A small CTC audio transcriber, trained from scratch: soap at rate 0.0019, 5000 steps.
Rows from block 3 of a small CTC audio transcriber, named by matrix and row number. Rows with one number within an expert belong to one neuron, the router's apart. Each number is 200 + 40 x the weight over its row's rms, rounded and kept within 0 to 999. All counts start at 0.
After each expert's rows are labels from the 100 clips, of 14976, where the router gives the expert most weight on average: "loudest" is the band of the loudest frequency at the time of the peak. Only what is clearly more common there than usual is listed. The data: short read English sentences (LibriTTS-R). In brackets: how many of the 100, against the usual share in percent.
# router: slot weights (model.blocks.3.mlp.router.weight, 16x192, trained with AdamW), inputs 0-95
# up: expert up (model.blocks.3.mlp.up, 16x96x192), inputs 0-95
# down: expert down (model.blocks.3.mlp.down, 16x192x96, transposed), outputs 0-95

# expert 9
router.9,207,131,178,215,244,167,202,154,170,250,188,147,187,282,178,173,217,238,132,180,205,188,224,234,230,206,242,262,225,240,214,224,234,266,221,192,139,164,237,171,134,182,177,248,179,242,222,177,175,163,197,210,254,267,204,285,211,253,142,178,130,165,218,173,240,140,280,158,171,251,141,219,155,221,193,180,175,227,190,124,211,154,299,231,147,185,189,149,202,149,215,117,150,152,239,224
up.3,226,179,229,260,215,215,251,221,204,183,163,182,226,187,145,157,218,198,134,183,152,252,183,214,213,166,165,228,212,175,148,242,231,199,247,145,253,222,225,128,191,148,225,229,261,169,259,117,126,213,162,190,217,187,273,215,168,232,236,254,199,110,234,234,173,156,212,167,199,118,190,260,157,172,192,161,136,164,122,221,161,252,189,180,160,249,187,153,185,193,63,208,192,165,208,232
down.3,148,198,214,242,211,173,170,154,255,259,255,233,105,252,182,235,110,172,221,241,221,213,138,110,188,264,201,188,160,176,221,181,174,165,208,253,258,175,263,265,203,167,184,162,186,180,188,242,251,164,240,193,136,170,208,183,228,177,56,195,198,237,238,198,229,220,172,197,194,256,265,198,158,176,172,208,219,222,194,158,227,207,178,154,261,225,153,216,209,199,213,251,264,148,252,204
loudest: 2000 to 4000 Hz (43 vs 2)

# expert 0
router.0,202,219,180,163,230,209,214,159,158,184,164,207,143,179,304,209,244,185,231,164,248,260,190,182,237,196,148,185,153,208,224,218,205,221,213,138,241,207,184,152,218,208,253,234,118,183,174,177,163,202,253,172,227,172,195,220,190,174,187,209,162,242,68,225,214,207,170,245,234,182,259,253,164,254,211,164,162,279,230,141,213,178,200,146,232,243,191,171,297,138,225,227,218,143,203,260
up.3,161,257,241,170,184,160,226,218,219,210,226,223,142,226,217,190,225,216,157,246,197,254,177,152,194,133,262,201,245,219,177,159,235,252,269,246,191,169,203,221,254,259,173,231,242,185,200,193,234,175,265,149,241,259,207,156,181,176,192,160,256,114,132,240,123,161,200,180,174,177,156,202,151,193,211,110,231,222,205,238,202,217,206,239,151,276,165,267,202,228,226,161,249,205,186,158
down.3,283,199,184,207,217,159,183,195,249,168,224,146,159,227,184,247,173,235,171,167,174,157,203,160,157,208,183,233,180,98,194,308,238,152,210,205,245,199,180,181,175,210,264,156,198,179,213,220,164,194,223,187,132,152,242,257,193,228,265,207,229,171,251,161,245,169,248,237,231,201,193,218,269,253,246,187,262,206,247,179,150,310,285,218,185,240,237,94,187,222,156,234,164,180,142,224
loudest: 1000 to 2000 Hz (35 vs 1.8)

# expert 2
router.2,180,179,206,246,190,181,182,255,185,210,189,243,220,154,189,207,187,155,248,263,144,161,153,109,141,158,205,252,233,205,195,231,179,190,147,184,206,176,199,164,166,183,137,194,210,222,208,172,256,86,220,147,226,241,104,189,234,163,195,214,201,278,242,139,190,195,161,200,235,162,213,219,200,232,248,262,142,166,245,222,180,234,226,164,108,129,179,189,171,135,250,200,155,210,213,215
up.0,233,119,197,251,277,164,210,219,239,183,189,141,152,206,144,108,190,142,219,286,177,226,160,295,225,245,187,195,217,226,223,170,143,187,121,191,230,152,182,187,229,199,236,189,172,229,208,185,237,162,167,216,181,195,229,214,167,223,125,212,156,146,169,218,159,226,245,146,203,260,146,194,151,205,170,274,138,247,248,155,182,153,234,186,197,108,177,101,245,202,204,173,211,180,184,174
down.0,225,170,182,207,125,216,185,181,205,247,214,216,184,199,192,284,244,164,245,222,206,177,185,161,171,186,224,195,240,138,222,161,236,235,219,287,175,225,175,241,201,218,240,183,240,246,216,167,199,243,122,219,184,224,225,184,181,89,239,219,278,220,200,237,220,249,229,194,151,172,175,198,161,207,194,183,250,137,142,241,208,213,275,134,149,251,215,288,172,116,255,234,159,204,262,171
loudest: 250 to 500 Hz (49 vs 10.6)

# expert 10
router.10,238,206,182,220,224,263,266,157,180,160,172,239,181,224,216,165,153,197,166,142,218,230,147,231,207,198,213,163,214,197,242,115,171,250,237,265,133,255,279,198,155,130,156,153,236,233,214,255,217,208,210,244,136,217,178,234,242,184,147,269,171,259,222,210,200,115,193,229,171,234,224,187,238,205,198,156,200,115,212,243,197,204,256,185,164,212,255,214,156,127,234,238,167,232,259,126
up.0,168,65,160,283,278,213,155,184,146,156,204,256,223,191,190,149,183,248,185,188,195,129,226,165,204,275,240,188,214,219,232,168,260,231,170,214,201,261,286,213,271,213,242,222,216,168,166,195,233,192,235,197,253,218,220,192,270,216,187,194,230,115,228,183,229,205,230,236,232,203,241,172,114,186,157,165,222,149,220,199,150,207,247,178,160,198,153,223,205,132,154,164,205,212,95,160
down.0,220,257,262,178,116,217,180,228,203,243,226,161,264,180,136,246,259,206,200,187,180,251,131,242,172,147,201,191,248,232,129,277,138,123,202,176,152,148,212,215,150,213,172,189,213,214,217,179,183,141,203,212,146,206,231,244,201,211,212,254,171,245,204,194,226,239,202,200,248,220,191,260,236,191,267,190,181,298,153,156,284,201,122,202,117,273,227,167,90,192,114,248,172,211,216,242
loudest: 250 to 500 Hz (53 vs 10.6); 500 to 1000 Hz (26 vs 6)

# expert 13
router.13,138,226,156,238,235,214,231,120,184,153,209,200,237,194,282,196,145,192,124,167,214,217,171,140,184,183,191,162,189,218,184,259,193,139,159,220,173,199,228,189,165,175,231,207,159,195,246,208,173,213,248,175,176,148,221,127,204,136,269,192,159,211,195,154,150,176,202,218,139,231,131,135,208,218,203,179,189,128,227,172,259,260,176,244,164,237,149,225,268,218,201,265,178,224,253,200
up.0,143,162,207,130,130,222,223,237,209,191,155,202,156,187,165,198,200,240,314,226,173,218,201,165,235,187,186,281,159,200,239,161,206,209,247,231,185,270,180,246,199,243,306,160,165,139,194,216,193,208,205,211,226,126,127,169,146,198,199,126,246,211,278,189,156,221,164,249,173,221,255,243,242,146,142,229,195,229,193,152,168,165,245,157,160,206,214,170,144,120,162,241,258,187,210,172
down.0,232,218,271,208,207,110,118,260,174,213,226,206,241,293,237,218,270,232,219,198,199,216,209,176,207,260,200,187,121,153,205,202,140,248,241,175,211,234,113,237,201,228,166,149,135,192,151,159,170,177,211,238,285,195,253,277,162,208,226,154,143,192,200,202,179,170,174,197,231,186,241,182,188,188,270,220,150,233,240,143,219,214,205,179,257,188,239,204,190,171,318,200,210,222,165,218
loudest: 250 to 500 Hz (50 vs 10.6); 500 to 1000 Hz (29 vs 6)

# expert 6
router.6,153,193,264,160,184,198,217,182,165,225,158,238,189,232,187,165,224,221,266,175,130,237,199,187,174,168,175,204,224,186,230,196,126,255,176,225,192,203,166,197,151,298,268,142,211,198,155,253,224,192,231,181,249,239,141,208,201,212,166,178,189,203,203,217,124,219,216,279,249,175,154,157,201,255,149,153,218,208,213,147,150,132,228,108,265,138,121,199,176,135,168,171,246,191,162,201
up.0,187,258,216,198,209,99,203,217,243,231,143,197,160,243,191,243,201,231,225,273,139,242,245,257,224,255,169,183,211,217,231,203,228,137,170,225,232,160,182,184,238,270,191,263,165,190,190,236,124,249,243,178,243,216,232,239,280,220,226,263,259,161,238,177,167,162,126,192,199,204,215,178,237,188,212,155,239,211,193,207,183,199,180,157,143,173,240,257,161,193,187,172,135,150,134,166
down.0,157,178,177,228,208,233,220,158,180,258,238,217,182,184,208,139,175,163,147,177,263,190,176,199,218,203,281,189,98,198,198,252,168,238,260,225,109,196,150,234,154,188,226,156,193,195,299,127,254,196,232,240,209,176,170,172,260,166,212,212,212,234,207,202,244,223,242,197,286,126,191,153,178,172,128,187,177,177,161,130,244,235,185,247,260,231,218,147,262,177,234,235,200,246,217,246
loudest: 500 to 1000 Hz (34 vs 6); 250 to 500 Hz (32 vs 10.6)

# expert 8
router.8,206,227,236,260,254,146,219,111,214,153,199,185,134,188,220,190,278,220,247,247,163,213,169,123,220,213,199,135,228,217,192,188,131,207,147,163,151,174,174,182,261,176,245,193,247,244,226,194,200,159,246,218,218,291,182,185,236,174,255,232,164,284,160,180,240,155,156,250,198,207,157,226,160,242,224,179,183,177,191,209,248,194,231,205,172,151,149,158,222,253,193,232,150,208,153,173
up.3,272,193,202,162,181,171,185,242,230,145,227,235,238,174,194,245,167,209,224,189,135,172,189,145,137,150,164,227,204,284,303,145,275,226,196,195,182,147,224,154,131,199,190,246,188,203,215,256,172,176,264,112,276,238,151,189,228,173,237,263,186,285,221,209,203,224,153,233,253,202,157,223,203,167,238,263,173,240,183,185,170,211,200,190,181,197,229,120,215,264,223,210,236,234,178,217
down.3,257,174,210,273,191,245,215,171,261,234,146,202,137,252,245,244,229,187,197,217,207,222,198,194,250,229,183,193,247,150,237,231,214,179,206,197,245,247,236,149,266,160,211,222,184,199,232,204,214,272,221,310,185,270,245,209,212,215,223,216,183,86,259,183,161,222,188,180,168,244,292,239,203,230,209,116,165,218,282,144,207,249,237,173,131,162,118,194,173,210,249,170,208,186,233,153
loudest: 250 to 500 Hz (32 vs 10.6)

# expert 15
router.15,216,126,256,202,190,213,199,183,172,190,178,184,219,230,252,214,158,263,99,180,144,199,213,213,252,219,205,166,194,264,216,173,230,211,158,227,227,261,247,286,175,158,135,234,232,207,241,239,206,194,234,167,230,153,231,204,240,198,103,223,148,214,245,197,209,188,152,199,157,225,166,244,207,161,204,118,225,193,188,168,185,130,233,190,278,169,176,231,133,135,190,195,206,119,213,169
up.3,205,117,135,223,229,191,227,211,188,196,123,226,198,118,229,244,181,210,192,250,193,211,142,311,142,273,171,204,238,240,176,212,280,195,139,203,236,231,206,149,199,235,221,225,202,225,187,262,201,262,142,113,273,193,151,222,280,224,243,199,193,182,215,205,158,227,170,213,234,204,139,243,145,190,180,247,246,171,214,213,191,247,255,201,164,232,222,182,249,269,185,152,159,173,247,214
down.3,132,186,211,227,132,211,231,255,197,195,224,171,178,224,217,171,152,205,182,185,203,177,220,131,207,220,274,240,159,200,167,142,178,222,227,160,178,212,257,231,233,116,187,134,228,169,297,156,190,174,247,292,202,192,191,157,160,167,152,199,173,218,154,166,203,220,178,205,243,204,172,216,205,249,185,218,190,216,243,174,178,185,183,152,260,217,207,187,183,154,261,249,175,214,165,149
loudest: 4000 to 8000 Hz (32 vs 4.3)