config = dict(
    train_examples=26041,
    n_mels=64,
    hop_length=160,
    spec_augment=True,
    norm_position='pre',
    dropout=0.1,
    moe='soft',
    shared_expert=False,
    subsampling=2,
)
Rows from block 3 of a small CTC audio transcriber, named by matrix and row number. Rows with one number within an expert belong to one neuron, the router's apart. Each number is 500 + 50 x the weight over its row's rms, rounded and kept within 0 to 999. All counts start at 0. Numbers have three digits each.
After each expert's rows are labels from the 100 clips, of 14976, where the router gives the expert most weight on average: "loudest" is the band of the loudest frequency at the time of the peak. Only what is clearly more common there than usual is listed. The data: short read English sentences (LibriTTS-R). In brackets: how many of the 100.
# router: slot weights (model.blocks.3.mlp.router.weight, 16x192, trained with AdamW), inputs 96-191
# up: expert up (model.blocks.3.mlp.up, 16x96x192), inputs 96-191
# down: expert down (model.blocks.3.mlp.down, 16x192x96, transposed), outputs 96-191

# expert 6
router.6:526550564558489524464540474478486481448450496577492435586489563479551492452456468417368567496463596513592491494458532536567509496516496535563499525559533498521527531517587586558478526546430449508482527449543418406544487534433591555527604478399477453584477526467510498573412532451534505503
up.0:338478470534470579461524530491525528541530582516398457508467457459553509540487495505558456569434491451491538515389515426480427518494552562542510495531568428444440555564452524469477367422503440439492504513437486499554453433507407483527556428496442531482519559570414566458505465446437491540
down.0:556497521432532427533447488521494485495533480474591424502478552551475472513491496505369485475519499490529526505509517556558477461512356508397475489500418500522560369485522492538549553566480539590438464415563552505526575558531525511543487526431559424466475493581522487494484562563405481573
up.1:421507468425473541444537570416482502482557412556505479513496570575548482482435446503518550468447398497471487514546455545452471551492407475477492566559509600406444572524605498510523460453524473520513484559440506482555588583609543529513509547518544486555510493445421518518536574589538526531
down.1:505560481598438545494543399459578431535513455498503454456584525454513436438592521510581560559544543449549457450450407488418527416527467506514530483461499509557517431469446410621415555501495475429479415460514446496424455527487489495534506512507470553503448530643464531462493513454410426532
up.2:587500471449498476444508515550536489442439477549503433423554485587400534446529458519500516515495515525474569549429520460507506529491542524575391507547459476580468433509408468488486531476511452449515446588444504477528523590491582451517467451425430488429519447567493517573533496494493402621
down.2:436521524576518527538391502613467525432496486541528495556557525524498565556450527496573534489531497459561472501457493577505509418436559441413564504507440527547522450622541546462505493460478536531479535500509491503392510415540484515455558538522603479576482569358494451453475478440519591413
up.3:503439526484496482511509413557479512451602579560495478528509501575548478488478463534574448457557514482516410526496513494509539538534543448391497490554503509518400578579527525449592496472527559488418450517512503469490438491513585555532467538475509481471506436457406538508579429543582494434
down.3:461509476460455439450481601475506522558462458557518508462422552397532548528505459566447512579439517498429585436477541534582525510496502497609439576585539466478564463413478490522441451501492501479510536475515477490469511527514435421422512535509493443628490514543602528510528588527481557403
loudest: 500 to 1000 Hz (34); 250 to 500 Hz (32)

# expert 10
router.10:490466513498458556432434460558476509530475590462575476471562559561451459496498528552568460526496591497540507498512367477516447560515435510504531465393511438493500597477536484530554484569503613524544507422443516548505530577511468522504543499602439553516475499473517426400414482454505395501
up.0:486522502475454483471379503445519501610553482413521579565494519465443536431435491469502460458513505405502435474594533545508506492565540461541497517588585453500447544483454478454528543434529579508446479541487394520479486458515489562474543561477429505478426509520500507390463575502576523527
down.0:513424509495505480541491525557518508404430432492477478517547428474542484502521544448488534463446467575423562439553505505500509493413434474497578487470544526463501516509475565538430533585558438458570512460484556555547498608541561454509513486499389488505543543426485502571489421481476524469
up.1:541410513461423559615443472520493512479500477450546457364495500471415559623543505421492491471408450468520520489480458540407426452552501459383534501533534486457542489499538557519449440508485546509494480581478471458477445440500463526428466488544557514515513413436519544476431537527570566498
down.1:495540485474470407535531521569483515564531531588489625512527453607512464431462441535458495476628473451469459567492515493524501614532553515557454532510453477475474500435520450481551477509530383469500480545466534420565559608544471486518511490512436563478419463502440423506633472525506397584
up.2:617562491432521493528544571525518428438471591544454493541541520616418496504553396466484472518530524497510562526494446467474525504503521557443448523449545554489535516539573466508379565429539451456507583493474550472545526573592471514542543559470473495479475534475530491519532465515550583479
down.2:497500460544462530532486454521559483572527535492518393435485574428558565488463486560494597476480451498595385598487566508517465505586552566500497515563386504556404436519463459430537501476530475524492453480519427488515484540407485428493570544549551492512599595511539442479430423530483493506
up.3:524468477455568549488488516451613439530505501473554451405458497473572508505579542506488548469490511413535523507451542485488465473550491486477557464468480471461575584501535525560479512510461561499428422441523532505501537537536485419569516549573561408515448558536518543374494437515540473483
down.3:512568612553522431432536549489460424487524489540569573521475571527424506553500527497489450456494569592566436541430495485491472571504510467430394492547513502451521572593540501501448447495502507514526607515474365521596539459477502499493503515453444542513524464444500460547536525456442530510
loudest: 250 to 500 Hz (53); 500 to 1000 Hz (26)

# expert 2
router.2:598435458420498432376504458490479473410440489535496456595499561509404588555451437500457443582473512542526484557451422485544513600562489627541571518544422548467530540587497490413428522537461495532483483458501528460536503527548480482544490482508468480473526444456487446435474589438533506477
up.0:589585610428471487613461498531528481464443514525453446583446502469519495471461479500572496583578449447457422592568463501540541547522475448480549436521527580523539571471498429523472426494571467490511545488530521508616465577496484567519488508437529449427467479470533436485492541489459539508
down.0:416413440541540471432517502539429476440578463498560474432550456460539429408562497573417498462418616423515553412523457441487566433562501536531477583563510512563504533541449500553513564473496574511451424508482427462479436511504474493422507486544425490535496429547438457537478479464551460484
up.1:519550447592496541374498517433482543473451443488538571466550558517575517422466478544486460482441447492526574455520552545547587485437581604541517538452523471538501494421561539510398516507460435504470527560449616464471475553531512474428440386458560518540528449503512533471568557486572451550
down.1:522514558441483558531456534489468470566548581579500427520505474564421464571544519485542483436594448510468499582488472511504405481609440437474374459563425460424559524531470445577538474475471455488502556425534411615443562442440484459485555498600488476522421465502529520437482384450502439466
up.2:457515513523387475472515591524504419459534559539484509526503514584499576482503495566558409475500426444515438460526469485530477514578508389453536439514521431510597555488520522437460583517575538477572489533505590500476439520479519518492611550569484453476474470507574443536472599443495523560
down.2:514525494473419514437389651512442532509520509540545463442505552566491512523444435483433550566471500483440323516485456519533493537575430542503417552516523517567463533509570491575444558523498515445447440453514529490473456508454591440459514481559537580460489530361457526484532519479519532479
up.71:545564500459512559491556469497499482375495482520519504480428456448565559496598533452537543454425482504471514530484533451517539444470525417507562454495474519422464515571427538488458565477560476483483507494543452492483499427482585497476528533532463439517564515525536510496521543549500508617
down.71:523530470451591469563499512526419488523481522490567502470492535561493499596417467560478473562511441497522499464500489514597447393548533569385366485533467479546434491563487566543497505578447524469468529509484505510569484526583463520486457569553564509567515493522488456571511450493530513462
loudest: 250 to 500 Hz (49)

# expert 11
router.11:554481539510503581584506486584439463394498432489472537448582419543493543469536431528507508500522431552497478503463522515518516468379531449525502476532560406425474483386465568524418569609562457629474516517442533475536442516440464462456460485549469566503562463479523534449534535547560500492
up.0:601516547475563490527472510429491438551488519552454513529503523599414512534532492450550583527444515560467533465544476527499414545558565522463478408544500427539484536516557507514473531504578520634486538474443546519439528470507518639524479472453557419473518524503533455503474500473516535468
down.0:458547506494472574473516516477556566564463460515506492480457478475509511433542474514402407586519515522505475514557561471528454456465500421531472482521497493428432501450424496438455478456475513453460417498422579540498607508504417424464557499535416503497622539478447561545543519495533443574
up.1:512519567513420508595512457530521447433517532522491588491519395524545517506516547483493538450488539495566502428529533497466644490535518465531417494473537465468470526485449418502570500582575576471380381524454508552536571520441519519537488501596467536509494540464404480429545442421515433452
down.1:457533525454584457441557540508493564568487475389567453489525549423540504534468518507533460540464457534462540441541459443523442487523414468435536446481507551458509595444538512594495529427491506489521511481620462481506491502520606536614503465456441427440529473484577474567567538532570524478
up.2:478453401491541551537437441483470488454514503389578452449481478486462492417441482513489377474559425523446560393465433467599512557518426525509531586477594453561562503503441503478517428506504401528462620471577561495491476461601563487528569480483514560482409436507470572486410521464519470573
down.2:488513553471478543513484446429534432579619529492499653519471479470526580558500478523564567459365528407493544577485496465370501443475554481454484451542467466485473494497518542497535545439550521480552473527451520463521558506408464505489454537569526473507441494513436473511499374479470492435
up.3:432613473594497528479470455486399545573528508518473466470484474398554490513505544583530411462519433472466459521517491487388454535518474436537447407558496506490480406562461524448523534530476642521599448443519468575505448533496464445470542487516495497557555528499499609535603473392577532533
down.3:500520437483513469478552579509490466485477528511456568450570529498556481417511556502447551570425594467449485523483526523578620506435508504469572504456452481554523453530445499545596401505590425518436582616467507497491479507461517552478414547455521605470383493509467618485404546543416512412
loudest: 250 to 500 Hz (30)

# expert 14
router.14:509428536493450528550467547470557469517481414498490496509499484561588501540529511514612451536563446599487451563481624427512525534381583460542463433514469422409398588413467497539476479429414417515501450520437438437374487436472455574564469541497474568494584460486482518486537567455451529524
up.0:446565365560576536504542553471554551486566558532574495433501518614493501477487463535444480450490444460570500545455532475529466512586491525390471513446471424489498475539458404520558468457594598513494515496570484524566513437561536482619463453555416517453490560524402518515547399442503453508
down.0:507442584526577510469493546487486518540484474427437452510459526534496506578506421467490554530503524483488455485530520592531527446491466453563487543477523549526539481473485577543540506495477502479562498543348526537457584608531594633507513512541422559497508513477557415479494510502499534576
up.1:494594543455412407406464425498585480484485573549457503473609459492558456468485549495480548539515402504419453434388439514460503580548454507479494540408499508509533453469500507579483422540483440607520445468463517449542469516548596563586493491563505486502510524437464530442470492541418501539
down.1:486478503563583439494436506478503523524568437531497500494489513505544468529597476553583440511554514528483526561614532452451572415405585593508494492497557476570434645443475474453491551513516508479559496481553496506407538464434460447469502467411555466449464558519505436517536456470551507435
up.2:550548465463491488564471524511519414502466447494439524494420523505498504547524559509553490530515431521507491572531509524542531488432535349495509539525521426454487559508538536495403548497453476414532437465571522536426501431502413413484455424506561589520484474458441473508539505483503620452
down.2:456536480437497534517575470537495582460391493450524618495481560485455385452507478399371470527429507484514492407522462421483491516564464605480508551518474512502413473439506434531496506470432446505481425484447470495439430584516543515527477563515468505462584517427438516567546447571542452456
up.3:480532553473432454521508409462472549467513439493528487473583501490459460506471506478527514509561590496476405534563568500506588475476536490558499546494438581467590453593441539470505484494567573444472564631548537487472426494441476471487371568573570392472444551557539466585448457554540517501
down.3:595488476504520468494437573514521456531592534646461467575544558515453514493459628574456461497431415545461471518529528477459497523430444523502485510502558434530466461492504447462506508483581473502406454419472423502549516458528491475566503501491554430504548475533527532478527583530419554472
loudest: 4000 to 8000 Hz (95)

# expert 13
router.13:550583455491534571499529520562449504556506489439503521563465464512457541508513500451543513566500614456556586561409380507515465513376506443507508576480557483443533569512609506507423464607460534482447555408481566484472623497466457487487428504482531406589469507454542491556485457585514453498
up.0:415540492478524444436535579461467421480562553451514538446569535561513614506492424445426463508395513438451449461564429490548525504393469472455522459501443546493505441514449471430530556504453462430506511555557417455558507493573504577500493545554567541459538530478460540473475485537490539561
down.0:434507499580471406492480580479439527453466563562538602411497495436516574580466532492403478527476500425517425493520545489570467544394513494463551511509412494504461420559518504464451521565508367469502391522529517470487509439559497476543532513445501558507511513562516513434553489491427533426
up.1:447547428474421565572510535575445485628499508517526465468495472529512554527445401549571461539620587428518552516455444506554443432534545540446433458510554405462470445567471474502474443460512579412487485462487502561541497542528479463454527522466567441534519554432517496433506438396545522436
down.1:577537445502552558479460427518508644449536460474504459614450483515470555457439587566486462517450492571492467604536518505464485505447475572552541481489440550546476429497522609464482511437544322495519502517565473429492470487549521453519468503501514565515483550556465477540502503511508478468
up.2:502486548534444541474587502520466450419521431519516527532525525484516548519549494512537498530478418454437489448456502594445509531478496540523507510522456503480456525492388533348535388475493516489519464491398579527455438569460412438453446417490565429530404424550484477429512555552536434454
down.2:562458542576598514517528524534487557572488504558564439413530544401508413459508489532485501540511548473634545472446629507557506467464513471508490438484512516436456528531522515535545562531510453483549479457514381505505528449438607468424500548427501537520605478429491484530450479408433489494
up.3:496483463527496572459442500505548353547572572496530493510438457618521460559507536499535531508493619507488436415488416545494502448465522598490478477582577517460507472481520510538504437361455515571459593525539525459494514485468429492412413492576553467480427495496478537487449526545489411548
down.3:484487562429560558567545531559454573481535424544490526446548533488538526414498499486496606482606488491521593552496590515507480581586495459553568549491443508437481493553433617498569593519498497458562580441367488509576385565474526522571482541484510539549432495540530469574499468518597510481
loudest: 250 to 500 Hz (50); 500 to 1000 Hz (29)